{
  "dataset": "photos with spoken descriptions (Open Images, Localized Narratives)",
  "horizontal_flip": true,
  "vocab_size": 513,
  "width": 256,
  "inner_norm": false,
  "orthogonalizer": "newton_schulz_5",
  "max_steps": 6500,
  "epochs": 4.1
}
Rows from block 4 of a small autoregressive pixel model, named by matrix and row number. Rows with one number belong to one neuron. Each number is 200 + 20 x the weight over its row's rms, rounded and kept within 0 to 999. All counts start at 0.
After each neuron's rows are labels from the 100 images, of 14976, where the neuron reaches its highest value: "responds to" is what is common among them. Only what is clearly more common there than usual is listed. The data: photos with spoken descriptions (Open Images, Localized Narratives).
# fc1: MLP up (model.blocks.4.mlp.fc1.weight, 1536x256), inputs 128-255
# fc2: MLP down (model.blocks.4.mlp.fc2.weight, 256x1536, transposed), outputs 128-255

fc1.285,191,183,210,185,162,188,184,183,204,225,183,186,221,218,213,189,169,207,212,202,169,229,229,195,159,183,166,186,200,133,191,191,187,221,198,193,224,194,215,182,215,231,199,197,197,201,201,192,191,182,179,192,202,205,230,196,160,179,217,191,200,219,215,212,183,201,183,196,223,238,184,204,222,202,194,203,242,247,196,204,219,187,220,204,197,177,214,185,216,223,159,188,217,244,217,202,221,202,190,212,156,212,208,168,199,198,182,249,239,193,198,214,199,207,229,195,219,184,188,189,187,223,175,180,193,190,209,176
fc2.285,192,193,186,204,236,216,207,236,212,209,206,217,162,195,202,215,237,195,171,182,230,179,187,190,255,239,239,166,209,242,212,179,217,190,180,193,182,214,193,214,189,198,220,175,203,210,175,187,205,188,227,222,211,197,179,182,205,226,165,217,222,172,163,208,205,214,199,209,188,192,202,192,179,205,229,214,187,169,190,202,176,230,189,220,179,225,187,226,187,181,225,203,201,180,198,182,194,197,207,213,228,184,189,233,206,205,229,174,182,199,203,197,206,222,183,209,167,203,187,193,206,174,236,223,194,223,206,215
responds to: text has "holding"

fc1.462,191,211,185,210,199,203,227,202,164,212,206,220,224,220,179,182,169,158,182,215,201,195,213,220,210,167,173,193,215,192,209,184,182,228,168,196,168,174,181,187,200,221,199,234,219,214,234,197,222,217,218,179,220,232,175,224,200,200,204,184,222,216,198,219,198,248,211,222,180,222,195,190,235,179,199,205,174,202,222,183,192,210,194,203,155,207,197,213,198,199,228,167,179,218,240,209,202,233,207,201,180,205,222,201,235,183,223,239,197,184,194,215,208,208,217,209,199,170,186,215,199,222,207,226,161,171,171,193
fc2.462,199,181,201,221,230,204,208,188,206,198,226,209,217,202,180,195,226,204,223,186,207,206,220,225,211,214,231,197,155,168,209,186,189,176,192,187,222,218,183,173,201,204,183,220,193,195,195,175,229,171,217,240,186,215,188,219,212,194,209,227,202,187,221,206,200,198,186,224,252,173,181,176,170,189,195,199,197,193,186,197,174,193,172,183,180,214,170,225,154,205,179,195,183,174,196,209,201,199,218,185,220,196,206,217,206,201,167,190,206,208,198,228,216,216,198,215,222,182,216,219,204,195,175,198,207,164,193,173
responds to: text has "wall"; text has "table"

fc1.751,186,184,225,205,191,177,189,211,187,189,203,173,216,191,178,201,219,167,181,215,204,212,180,189,193,171,214,196,213,180,209,206,220,204,183,238,208,176,223,197,212,208,225,194,195,209,179,183,188,231,182,248,222,213,205,190,229,191,242,213,219,223,206,205,194,184,163,201,201,178,214,196,192,230,189,205,206,189,245,192,222,177,192,214,180,177,192,193,192,219,218,224,171,206,215,186,183,187,219,208,154,188,187,195,189,203,213,218,183,208,181,183,184,200,219,202,224,224,194,215,203,219,233,212,174,191,217,218
fc2.751,193,224,188,177,179,208,162,183,228,201,223,202,198,203,147,215,218,169,207,190,234,216,200,213,221,220,178,198,169,211,210,257,164,204,204,198,204,221,212,199,187,232,179,177,225,210,192,199,196,202,176,191,232,213,198,236,194,190,177,205,181,210,215,202,200,211,215,193,219,201,176,177,223,206,198,192,167,196,197,194,172,198,201,217,182,203,230,193,230,187,197,204,202,212,228,190,190,196,212,155,194,193,195,188,238,229,170,233,195,228,211,212,182,173,197,167,199,188,179,202,156,206,177,189,173,190,204,169
responds to: text has "standing"; text has "people"; text has "table"

fc1.91,206,210,243,177,150,171,195,174,177,216,184,157,238,191,193,201,196,213,183,196,219,219,204,230,181,177,198,228,195,191,169,223,211,190,207,193,223,191,176,205,235,241,195,243,192,207,197,247,205,235,212,210,201,219,193,202,211,196,197,171,198,167,190,234,219,212,209,196,183,190,206,186,199,186,204,213,221,187,201,193,205,195,216,177,193,189,222,178,189,217,176,194,225,230,234,192,207,208,204,176,190,215,189,183,223,198,210,198,208,211,202,189,213,224,173,200,245,186,219,173,217,215,191,193,193,232,207,238
fc2.91,188,241,204,215,223,217,200,220,234,198,173,216,170,227,168,228,239,197,201,179,196,222,210,167,204,214,176,191,190,226,209,198,202,225,181,223,180,187,215,164,183,180,178,202,211,226,212,175,199,204,157,192,203,182,204,206,212,209,187,210,184,216,214,181,158,198,194,235,243,204,176,173,190,187,195,202,220,200,190,176,231,181,195,204,189,194,180,209,195,198,217,198,206,198,189,208,206,198,184,224,204,201,180,196,206,166,194,198,247,177,192,223,174,204,220,176,172,186,192,201,171,171,170,217,216,207,206,187
responds to: text has "standing"; text has "holding"; text has "two"

fc1.288,214,206,226,245,210,207,196,209,201,211,189,178,221,231,218,205,186,197,213,195,176,214,165,195,216,187,199,207,177,167,193,175,226,222,209,192,209,158,186,191,186,189,214,203,191,206,159,173,181,224,201,181,195,218,170,226,178,231,193,207,204,226,204,220,235,146,234,223,194,179,181,168,187,220,227,198,220,196,215,196,187,166,209,203,186,212,220,188,217,200,206,177,208,227,192,166,214,215,223,220,210,186,204,221,197,218,158,190,226,218,187,199,201,232,179,216,205,166,170,218,197,204,186,196,214,211,199,177
fc2.288,172,224,214,196,169,192,187,236,177,229,191,220,171,167,190,195,180,191,206,213,219,172,206,199,199,172,212,210,194,198,184,202,183,184,177,205,187,219,209,215,212,194,216,209,219,168,202,192,214,210,173,202,226,220,223,205,172,224,198,190,206,196,187,161,200,210,215,179,183,218,242,226,200,206,181,201,211,220,197,202,196,214,223,197,194,187,169,223,191,176,196,215,226,181,197,226,180,219,224,190,212,173,173,207,188,216,202,209,180,190,186,199,215,150,201,207,197,225,277,182,194,212,196,189,230,190,205,196
responds to: text has "red"

fc1.749,165,210,228,220,213,229,222,185,201,173,198,163,225,172,177,219,187,163,204,169,198,209,199,230,224,197,229,215,221,160,222,205,211,186,186,167,207,214,198,208,203,217,167,197,197,184,150,186,197,183,208,210,209,216,201,200,156,223,163,192,179,233,217,228,227,187,198,212,203,167,186,194,186,228,201,211,195,195,203,209,204,238,168,210,203,187,205,203,182,170,214,198,207,214,224,183,203,202,195,201,196,181,218,214,208,179,166,186,193,232,185,218,229,219,210,239,202,199,215,226,183,186,232,222,202,186,180,209
fc2.749,190,183,161,202,190,223,212,205,202,244,199,229,161,206,226,182,189,243,187,202,217,178,212,175,206,200,225,132,191,193,183,220,172,216,204,220,202,178,194,156,171,169,207,202,205,193,199,199,202,195,176,196,175,158,206,190,208,218,218,186,224,196,193,223,158,193,197,169,212,204,223,192,172,216,206,200,207,215,245,198,237,189,214,154,190,226,248,198,201,210,186,193,215,194,168,204,207,200,196,210,208,234,213,182,231,230,219,227,231,179,218,187,199,191,186,187,227,221,190,188,225,187,186,198,226,224,245,199
responds to: text has "trees"; text has "sky"; text has "grass"

fc1.599,183,201,230,188,199,172,216,195,225,211,211,205,203,191,222,213,196,156,212,196,231,184,194,170,192,191,201,152,197,194,160,182,209,181,165,172,206,200,205,233,209,227,170,227,189,212,172,198,213,222,184,194,204,208,218,199,189,209,205,248,229,201,226,208,207,179,241,208,202,182,188,210,206,203,173,224,196,191,224,203,205,203,240,194,231,157,188,193,189,219,188,189,190,178,199,197,221,205,205,184,192,226,180,201,206,248,192,203,219,209,191,216,205,207,195,187,195,176,205,190,204,189,226,217,161,206,177,210
fc2.599,182,172,173,195,200,211,223,194,177,186,180,172,170,207,175,196,190,205,208,149,196,191,193,218,196,190,192,239,201,226,227,199,210,222,215,245,192,220,204,201,183,166,185,181,212,196,233,197,178,179,199,224,214,175,193,211,207,195,186,195,190,210,171,224,194,195,179,189,209,175,229,209,194,178,228,183,157,218,179,214,217,208,167,196,177,230,198,204,236,202,193,195,200,213,196,189,181,173,185,194,224,191,227,193,189,189,190,219,181,204,198,195,166,191,183,206,207,203,179,212,183,209,191,219,244,198,185,192
responds to: text has "wall"

fc1.755,210,183,173,224,204,188,209,178,182,212,175,194,215,168,219,208,222,196,206,182,189,173,195,181,202,166,219,196,199,195,206,201,206,205,210,146,195,208,215,193,212,191,218,202,197,220,219,173,187,194,191,189,181,210,151,221,239,184,203,192,179,224,183,198,187,225,196,151,240,196,193,194,196,216,215,200,186,195,208,195,187,158,231,172,205,221,203,200,221,183,182,177,205,193,199,196,209,232,205,204,209,232,209,238,209,211,222,184,195,208,202,205,181,195,203,223,185,190,212,220,184,193,181,193,193,184,213,170
fc2.755,179,206,190,168,188,153,209,223,188,204,241,195,199,208,155,227,155,206,196,195,186,197,198,217,239,215,170,185,229,207,198,203,220,201,212,204,193,182,247,192,213,200,199,187,221,202,211,231,201,229,211,201,195,191,202,194,212,187,190,172,154,189,228,211,167,204,228,220,220,234,200,194,230,165,208,165,216,180,182,199,214,192,200,205,189,220,211,216,223,184,196,173,223,204,189,211,193,170,216,229,187,187,201,203,208,179,218,201,188,210,214,217,205,198,210,208,214,199,178,164,170,219,192,212,218,211,240,158
responds to: text has "sky"; text has "trees"; text has "clouds"; text has "water"

fc1.20,187,222,166,188,195,196,192,203,189,192,198,191,183,244,169,220,206,196,236,158,196,192,183,185,209,226,197,184,214,198,221,196,241,175,214,226,223,228,185,229,192,184,206,205,192,205,184,206,240,208,206,216,209,181,209,239,212,208,213,198,213,244,165,161,215,179,235,179,167,184,235,170,152,225,201,221,218,165,207,150,176,194,188,217,179,218,229,195,225,209,203,186,188,240,202,188,192,212,222,210,219,191,218,206,182,184,204,193,230,205,224,249,171,204,169,194,202,193,185,185,190,197,206,232,193,197,203,206
fc2.20,171,223,189,233,196,185,216,220,204,205,182,192,242,208,223,211,198,238,184,202,157,185,205,191,188,224,202,191,184,200,206,196,190,241,212,194,201,204,221,213,222,214,195,226,205,207,186,204,160,175,199,154,214,175,198,188,188,197,181,198,181,204,187,169,201,184,193,231,174,179,216,203,234,189,203,226,242,192,209,231,215,177,219,238,186,180,199,186,193,175,195,225,205,155,181,228,204,197,191,188,191,206,189,190,194,213,194,220,185,176,183,209,195,185,200,231,202,175,192,174,218,227,179,202,206,210,173,182
responds to: text has "standing"

fc1.264,220,200,172,191,228,187,200,206,224,164,182,180,205,194,224,243,203,183,261,191,155,226,237,193,181,199,226,216,171,178,192,210,220,182,212,213,189,226,223,218,181,177,232,217,205,213,191,167,194,235,196,184,178,203,191,198,205,203,214,190,225,215,196,170,209,198,197,198,212,180,227,229,220,238,186,183,211,193,182,209,214,175,229,197,211,188,201,223,192,184,222,198,176,237,182,218,222,209,192,225,188,173,158,202,175,211,240,200,182,222,178,180,182,175,183,210,168,243,188,203,193,205,154,174,188,183,191,219
fc2.264,186,203,216,222,185,208,221,221,199,232,197,195,228,203,186,174,161,179,195,210,199,196,176,197,168,205,202,206,207,217,193,167,222,221,219,178,235,207,174,211,200,227,197,162,179,201,210,196,185,178,212,225,204,202,218,219,201,223,194,168,159,191,217,221,226,216,194,188,221,243,200,180,223,178,220,197,172,161,219,221,188,200,176,203,208,196,198,172,221,183,170,214,221,199,241,193,177,192,198,192,208,220,242,178,193,205,178,187,191,216,221,216,181,224,228,206,204,178,200,223,217,192,209,133,221,234,196,220
responds to: text has "sky"

fc1.182,210,182,193,195,182,176,232,209,192,162,236,217,214,203,199,180,188,221,213,181,155,173,215,166,214,193,201,195,177,184,190,187,188,197,188,206,165,205,193,198,200,228,190,223,213,228,197,214,193,223,197,227,185,222,215,184,239,175,193,230,197,253,189,218,211,209,175,236,205,202,180,199,215,215,201,232,183,223,235,221,223,212,178,204,215,216,198,188,210,244,214,215,201,189,196,178,211,162,215,152,197,189,216,213,217,212,202,215,200,169,186,227,156,209,193,205,184,230,181,237,211,239,181,182,212,199,247,192
fc2.182,223,190,204,201,199,193,181,209,195,189,217,182,215,204,187,179,215,195,160,198,234,191,223,230,184,235,189,226,241,190,223,225,222,221,243,189,206,203,179,213,240,184,173,179,217,208,194,187,188,171,211,200,202,201,195,180,194,215,153,171,225,162,184,182,177,200,213,163,210,180,233,186,212,206,213,198,184,212,211,171,192,246,226,199,185,175,190,232,192,200,195,214,199,200,221,196,216,210,203,206,204,209,206,219,201,210,191,205,203,203,237,234,193,164,209,209,201,199,219,220,205,221,194,192,212,197,184,236
responds to: text has "wall"

fc1.385,187,203,193,179,167,226,205,201,185,198,214,181,212,181,178,216,192,186,197,231,216,184,205,194,204,189,173,215,190,155,187,186,207,240,201,190,187,209,187,175,203,207,151,212,230,161,224,188,209,189,198,187,184,215,203,224,209,206,216,212,210,184,206,209,178,180,232,188,243,193,206,182,217,209,217,212,199,201,194,167,206,185,192,189,201,235,174,181,200,193,200,173,191,217,202,197,174,216,166,164,213,176,200,212,244,155,189,233,216,196,215,173,198,220,196,197,179,192,162,212,218,197,199,212,190,203,193,201
fc2.385,224,163,206,219,206,182,216,197,210,253,184,196,179,220,218,216,186,196,197,147,223,214,179,166,208,197,185,207,170,246,208,213,169,166,198,225,186,214,203,181,189,219,208,171,168,196,225,224,211,194,204,231,211,175,182,196,177,225,182,235,200,182,174,175,165,198,160,217,198,202,179,173,183,202,220,192,219,189,185,232,201,144,165,220,218,182,206,189,173,213,231,213,203,213,191,192,203,202,211,218,212,173,203,183,192,235,218,191,189,205,189,243,185,182,212,241,220,227,205,215,168,224,186,195,215,204,201,177
responds to: text has "sky"

fc1.498,234,186,208,191,191,236,223,167,209,201,196,194,202,162,221,182,254,157,223,202,191,209,194,178,200,165,225,202,214,172,220,188,190,192,194,187,201,206,203,218,205,201,185,220,204,198,179,195,220,169,170,226,179,188,222,178,215,193,214,209,200,224,194,196,193,183,206,204,191,186,175,238,222,221,223,177,169,192,215,186,182,251,206,189,204,198,238,226,162,200,227,201,186,190,211,219,203,215,185,191,207,212,195,159,207,182,213,190,221,219,210,182,160,193,194,201,222,211,203,193,236,162,210,218,176,191,189,226
fc2.498,196,221,163,228,204,192,181,192,234,183,172,199,206,215,220,187,194,234,207,209,204,232,220,205,176,192,217,185,235,192,211,189,204,223,214,237,213,231,205,196,205,219,200,180,180,191,155,210,186,217,223,187,206,195,227,219,209,184,211,207,175,198,193,216,219,178,199,192,191,173,181,224,161,182,142,210,246,192,187,226,201,165,192,208,206,179,174,180,192,198,194,217,222,164,166,217,198,190,208,219,208,217,181,199,211,229,214,213,196,175,196,203,189,193,152,218,196,202,223,164,217,242,204,205,238,206,188,215
responds to: text has "sky"

fc1.352,182,200,150,223,193,237,209,173,199,204,227,209,202,207,198,189,175,184,181,232,191,197,224,220,224,156,204,220,233,196,191,178,190,171,196,271,230,226,197,177,153,222,169,188,216,227,179,181,217,139,217,240,192,226,213,196,207,198,166,192,204,216,226,191,212,202,185,210,174,206,195,215,189,237,191,193,211,214,194,192,189,215,182,163,199,172,210,213,198,209,222,216,213,242,180,173,204,168,222,184,181,189,188,207,224,230,213,223,207,195,177,192,206,244,200,190,192,192,219,192,206,205,207,207,224,199,188,208
fc2.352,245,215,239,182,227,190,200,206,210,179,172,208,185,220,181,185,230,182,206,183,209,163,213,209,212,253,213,164,154,193,199,208,208,201,205,165,179,219,185,187,233,192,208,186,183,185,210,190,169,252,199,183,201,201,220,204,210,211,256,180,185,212,206,178,178,229,220,211,225,206,224,205,213,207,185,192,178,185,222,211,180,171,216,216,200,231,195,198,221,156,228,182,200,178,213,219,217,196,200,183,235,205,198,194,179,182,195,207,183,221,210,209,211,155,186,205,225,199,185,205,189,189,214,190,216,193,216,159
responds to: text has "sky"

fc1.440,236,217,198,227,220,213,208,206,216,231,176,199,237,192,178,171,179,153,198,184,190,210,199,158,191,217,207,264,181,228,215,195,224,235,194,188,206,203,226,215,193,219,185,201,228,192,188,171,217,176,220,210,200,237,200,209,251,207,193,209,187,211,210,168,214,188,204,208,169,207,217,209,197,228,194,224,159,215,190,210,182,234,222,203,233,180,200,195,220,205,202,219,170,177,214,174,209,220,196,220,186,207,193,202,203,218,180,144,220,186,219,182,215,182,207,188,203,201,195,204,151,225,195,206,196,198,213,204
fc2.440,195,204,189,212,173,233,230,183,244,175,213,199,189,175,226,208,186,193,219,201,174,238,172,197,213,184,170,175,214,204,195,201,233,166,200,205,184,206,186,175,193,174,184,195,176,228,181,208,166,214,206,202,202,215,210,183,204,216,206,195,209,184,229,206,189,190,192,219,209,191,213,216,203,193,206,169,218,191,200,202,228,171,199,202,206,167,214,225,203,229,192,197,222,206,201,182,175,172,203,186,223,201,203,200,180,236,181,262,224,196,161,208,194,224,208,192,232,209,170,206,178,201,194,202,195,239,208,192
responds to: text has "wall"

fc1.244,210,188,207,206,169,188,194,186,209,197,195,208,204,201,197,209,211,228,178,177,169,219,191,198,188,208,191,215,232,200,192,235,227,216,185,192,209,190,194,225,229,192,202,206,153,192,192,201,178,176,216,211,188,214,201,198,178,175,177,188,204,191,157,192,191,205,197,231,181,187,221,221,205,199,236,189,175,222,199,199,155,188,225,256,169,200,183,224,197,195,169,239,205,192,184,212,189,179,225,210,209,197,205,211,222,194,208,204,234,210,196,189,214,186,190,189,258,189,204,183,211,191,239,157,224,180,199,144
fc2.244,200,194,216,195,236,208,182,213,169,235,210,187,192,212,206,211,201,179,222,213,220,195,204,197,241,200,162,202,176,183,191,161,205,187,225,177,171,200,206,195,187,207,194,188,216,221,176,203,234,230,162,201,197,182,198,184,192,204,195,227,204,218,205,187,224,221,199,172,210,185,171,183,178,190,158,199,257,175,209,204,229,196,197,169,223,217,208,165,206,197,241,205,211,204,218,196,159,210,175,175,203,210,183,195,200,213,173,208,189,207,179,209,192,181,218,210,168,197,208,219,203,196,160,192,165,188,209,223
responds to: text has "holding"

fc1.477,198,188,188,179,203,199,214,196,182,214,190,226,189,218,183,229,186,191,205,217,186,230,201,174,196,229,215,212,189,207,195,217,200,211,221,210,166,214,153,239,200,172,216,182,237,228,220,211,208,227,166,207,195,219,159,206,183,229,195,208,173,189,221,186,197,190,196,207,173,216,175,185,221,184,228,206,203,177,198,247,207,194,185,203,170,187,183,211,190,182,210,210,217,232,226,193,208,210,221,168,179,193,202,218,189,159,207,187,225,202,189,192,197,200,191,200,206,227,196,174,219,209,199,204,175,247,222,179
fc2.477,209,164,198,187,174,193,171,227,191,212,194,178,211,180,187,237,182,227,219,228,198,195,238,210,201,203,182,194,163,163,160,172,195,176,196,154,214,191,206,176,196,209,202,214,201,182,195,226,205,183,216,179,190,221,194,219,238,212,201,201,217,208,194,204,183,182,179,181,202,195,206,218,225,192,199,212,220,219,175,155,167,212,211,199,173,210,188,229,162,207,185,205,212,159,240,216,211,184,183,183,225,171,177,200,181,209,188,201,216,174,212,154,205,219,185,193,206,233,202,159,177,206,214,229,205,194,181,187
responds to: text has "wall"

fc1.532,213,204,194,210,176,171,180,185,192,233,146,183,204,204,197,186,196,161,235,177,170,211,166,168,165,226,229,214,220,200,181,236,192,188,237,188,202,199,193,199,216,189,205,243,170,237,156,180,159,169,194,226,179,173,181,198,176,195,184,237,192,216,195,208,203,172,174,195,221,194,207,206,194,210,233,224,234,156,203,196,215,179,206,171,238,191,186,175,186,201,185,164,231,204,234,200,196,224,239,202,197,196,180,196,190,190,208,212,190,191,202,209,199,209,206,210,182,202,229,179,210,188,227,180,195,221,218,199
fc2.532,185,200,198,200,218,207,201,223,173,184,247,193,171,187,213,184,217,218,183,200,243,180,210,215,195,177,201,156,167,216,192,174,208,217,195,213,192,225,216,188,210,166,178,195,177,208,223,203,179,214,203,183,209,217,208,199,191,234,189,181,150,187,180,180,229,195,218,211,172,228,205,176,221,196,192,186,178,218,197,205,229,222,224,205,176,221,181,228,180,197,233,231,182,180,152,224,242,184,168,193,223,203,202,176,218,214,189,198,207,208,192,208,207,209,191,157,224,174,176,202,205,210,202,249,208,188,192,197
responds to: text has "red"

fc1.592,191,213,221,223,190,200,225,223,183,222,212,215,199,181,194,195,165,199,199,221,231,170,207,215,212,209,232,160,201,223,205,197,198,216,187,228,180,189,196,205,184,196,174,183,187,196,220,173,211,187,220,261,206,163,245,160,196,209,184,237,209,238,174,234,194,240,209,165,192,180,186,210,185,204,221,208,196,199,183,188,240,216,181,190,214,226,223,192,241,200,220,176,214,217,201,177,195,212,194,208,210,243,228,195,247,192,237,182,183,183,177,169,195,184,161,186,216,189,181,207,204,184,207,184,186,198,177,227
fc2.592,205,185,210,193,232,184,205,178,233,180,234,163,191,231,216,210,186,210,239,202,205,192,203,198,166,191,149,171,194,180,207,200,188,187,233,180,213,208,188,243,206,201,253,194,205,219,158,242,210,222,183,186,136,185,214,219,208,217,228,195,209,194,183,210,193,183,176,215,167,219,208,215,225,195,192,209,158,212,181,205,162,167,213,236,196,189,193,176,194,209,215,189,206,211,221,249,197,178,174,185,192,168,204,152,173,210,191,195,194,203,225,190,197,229,209,204,201,212,191,182,199,200,198,173,213,228,215,219
responds to: text has "grass"

fc1.238,231,202,212,221,177,271,220,220,197,189,169,185,188,197,231,221,194,181,241,227,232,186,205,186,186,214,205,220,197,216,171,233,190,193,228,193,191,215,198,224,242,195,138,223,199,202,233,191,212,217,207,169,196,188,211,197,184,218,185,184,201,210,174,235,202,166,226,181,212,226,179,187,201,196,220,211,171,186,236,192,206,186,198,211,198,194,231,193,197,179,195,261,203,198,193,209,159,184,206,243,195,223,220,186,179,198,196,192,193,180,192,188,174,228,227,213,180,214,195,169,187,187,155,186,221,167,187,211
fc2.238,196,211,218,171,154,189,175,212,201,180,219,169,202,191,192,174,217,181,180,185,203,194,205,164,222,173,192,154,197,191,199,190,219,237,225,232,212,192,184,202,176,215,219,228,194,180,176,191,208,212,176,212,198,169,217,223,196,199,172,206,186,194,173,211,197,205,183,227,179,189,193,206,174,177,185,201,206,191,207,213,205,246,178,187,209,219,210,229,235,196,215,214,189,204,184,187,207,257,213,189,189,212,195,202,188,218,182,199,215,237,236,174,179,197,212,214,202,173,169,229,242,181,188,201,237,219,200,200
responds to: text has "sky"

fc1.649,163,190,156,231,178,201,200,173,219,234,200,192,184,181,183,208,206,192,196,211,224,206,157,177,194,189,221,202,237,204,206,207,212,210,226,209,214,218,195,189,154,185,190,192,179,230,231,223,230,186,187,196,200,225,185,214,177,238,186,167,194,225,223,190,189,248,197,222,189,238,211,198,178,231,225,194,163,225,155,228,239,218,184,188,229,204,225,200,182,186,187,227,176,188,195,159,212,182,195,183,208,206,219,203,205,201,201,194,213,217,234,203,193,174,196,213,198,218,216,226,203,195,228,169,179,213,199,191
fc2.649,245,213,230,203,192,178,225,201,189,159,186,199,242,205,223,216,201,200,197,196,192,214,235,216,208,192,188,215,180,206,224,205,187,184,208,167,192,203,220,193,253,204,218,228,198,190,170,195,186,198,190,138,183,194,184,194,173,157,218,199,193,213,189,218,251,167,224,202,195,162,185,198,212,197,164,190,217,162,255,184,159,203,250,193,200,182,188,206,189,217,201,174,210,190,195,218,184,222,162,227,208,185,207,175,210,213,179,215,207,191,163,193,232,233,224,184,187,180,215,172,213,228,181,227,207,186,207,215
responds to: text has "wall"

fc1.492,199,213,180,190,186,196,189,170,210,195,197,200,209,193,184,190,214,209,217,190,223,164,180,205,202,193,247,177,217,207,205,229,228,215,187,187,222,196,177,183,202,191,205,190,188,172,174,220,164,199,259,214,199,159,215,188,226,183,203,181,210,200,186,223,222,184,200,184,219,214,213,194,183,214,210,172,203,223,197,194,221,178,193,188,222,191,188,183,212,154,180,205,216,202,181,199,199,189,221,209,192,231,235,183,214,226,156,188,198,192,170,187,186,194,150,217,211,225,182,192,198,190,196,183,219,210,185,221
fc2.492,165,185,210,226,196,190,211,216,201,199,179,203,205,182,179,237,171,203,187,222,232,231,237,198,159,221,182,207,156,174,174,176,164,185,199,186,171,202,222,213,174,222,181,193,223,208,181,200,241,184,146,194,211,223,224,235,196,222,213,217,157,181,190,195,189,212,210,184,174,200,185,228,234,178,163,225,209,181,214,208,193,228,245,224,195,185,204,200,205,244,223,185,215,212,216,203,214,196,191,154,221,186,177,211,192,169,225,216,189,207,218,236,203,241,230,170,201,187,195,188,198,208,185,211,218,216,182,201
responds to: text has "holding"

fc1.516,178,204,196,187,195,215,224,222,228,208,226,220,200,189,207,220,213,233,179,209,215,199,194,212,200,194,217,206,191,199,194,215,189,205,177,177,225,176,163,197,216,209,169,198,186,172,199,207,175,195,184,189,170,200,208,198,204,212,204,173,160,183,190,201,187,197,220,180,173,182,180,223,176,211,218,168,234,205,198,189,218,214,217,187,231,198,186,199,218,216,207,222,199,226,175,184,187,155,238,205,225,239,206,160,190,221,198,187,182,158,197,196,232,216,219,210,186,199,201,178,208,186,161,171,257,210,207,210
fc2.516,176,208,199,193,220,208,201,193,206,172,191,171,178,180,183,192,202,180,218,183,186,179,190,198,219,208,193,171,204,229,221,181,195,213,191,196,192,196,234,220,187,195,228,183,220,242,210,173,212,225,226,213,182,208,142,181,179,177,171,201,203,234,195,218,224,196,206,231,184,258,221,163,196,172,185,201,210,200,176,232,153,180,201,214,178,189,216,207,198,149,178,193,209,193,167,194,193,224,189,175,215,155,221,227,225,210,220,219,207,223,213,244,197,191,194,158,215,202,203,228,205,171,197,224,170,181,204,206
responds to: text has "grass"; text has "plants"

fc1.560,191,180,184,229,182,199,213,168,210,232,164,190,197,170,232,213,225,182,170,192,169,202,189,160,210,217,216,179,188,183,187,221,156,186,205,163,227,199,214,204,213,187,173,184,203,175,159,214,224,169,225,209,195,204,230,209,223,225,221,217,191,199,194,199,215,154,195,162,224,208,213,202,211,212,224,234,214,222,162,224,188,198,194,221,179,224,177,216,201,227,180,172,208,205,190,205,193,187,190,187,226,190,202,184,189,201,180,193,197,189,198,192,184,215,192,206,179,213,183,245,206,193,223,239,151,194,214,231
fc2.560,211,212,215,212,209,176,200,223,185,202,193,204,229,210,227,202,179,239,215,177,200,226,217,230,185,194,178,200,219,206,219,194,211,196,209,177,169,216,163,194,142,169,228,203,230,223,213,207,201,187,209,203,212,176,161,206,167,197,212,211,175,211,215,195,185,211,202,205,181,183,183,131,173,213,202,206,180,171,170,170,221,191,200,171,170,192,211,206,182,194,222,174,205,191,191,202,187,189,209,192,200,199,200,204,234,206,220,205,177,165,223,239,226,239,261,192,216,207,187,198,194,223,136,222,222,213,192,193
responds to: text has "trees"; text has "sky"; text has "plants"; text has "grass"

fc1.536,191,190,210,199,207,188,218,184,209,206,191,205,209,243,176,181,214,204,230,169,177,188,196,196,191,169,178,233,215,218,205,213,194,189,212,228,173,189,240,188,201,179,186,194,211,204,196,203,193,198,180,204,213,185,213,180,211,209,201,172,209,208,205,215,225,220,221,194,225,206,184,191,223,207,237,173,166,198,174,174,186,212,205,187,199,212,242,249,173,181,207,187,213,180,213,219,182,229,160,183,228,195,214,210,226,205,226,202,203,237,225,201,200,210,225,183,189,193,190,171,167,233,237,192,223,183,191,172
fc2.536,209,175,192,169,203,188,206,211,185,196,215,192,163,213,177,243,199,201,213,190,189,204,159,213,239,223,182,201,200,226,202,224,215,207,189,187,247,196,198,232,215,212,187,177,198,191,207,186,179,205,219,190,195,181,162,240,180,184,180,211,189,230,190,222,200,176,178,205,221,193,203,195,212,174,191,195,220,202,198,222,210,173,197,211,214,209,164,179,210,196,180,203,183,199,240,189,199,189,210,234,213,200,170,219,182,158,221,191,189,220,200,227,222,194,238,197,239,208,208,210,178,216,191,245,135,203,207,204
responds to: text has "sky"; text has "clouds"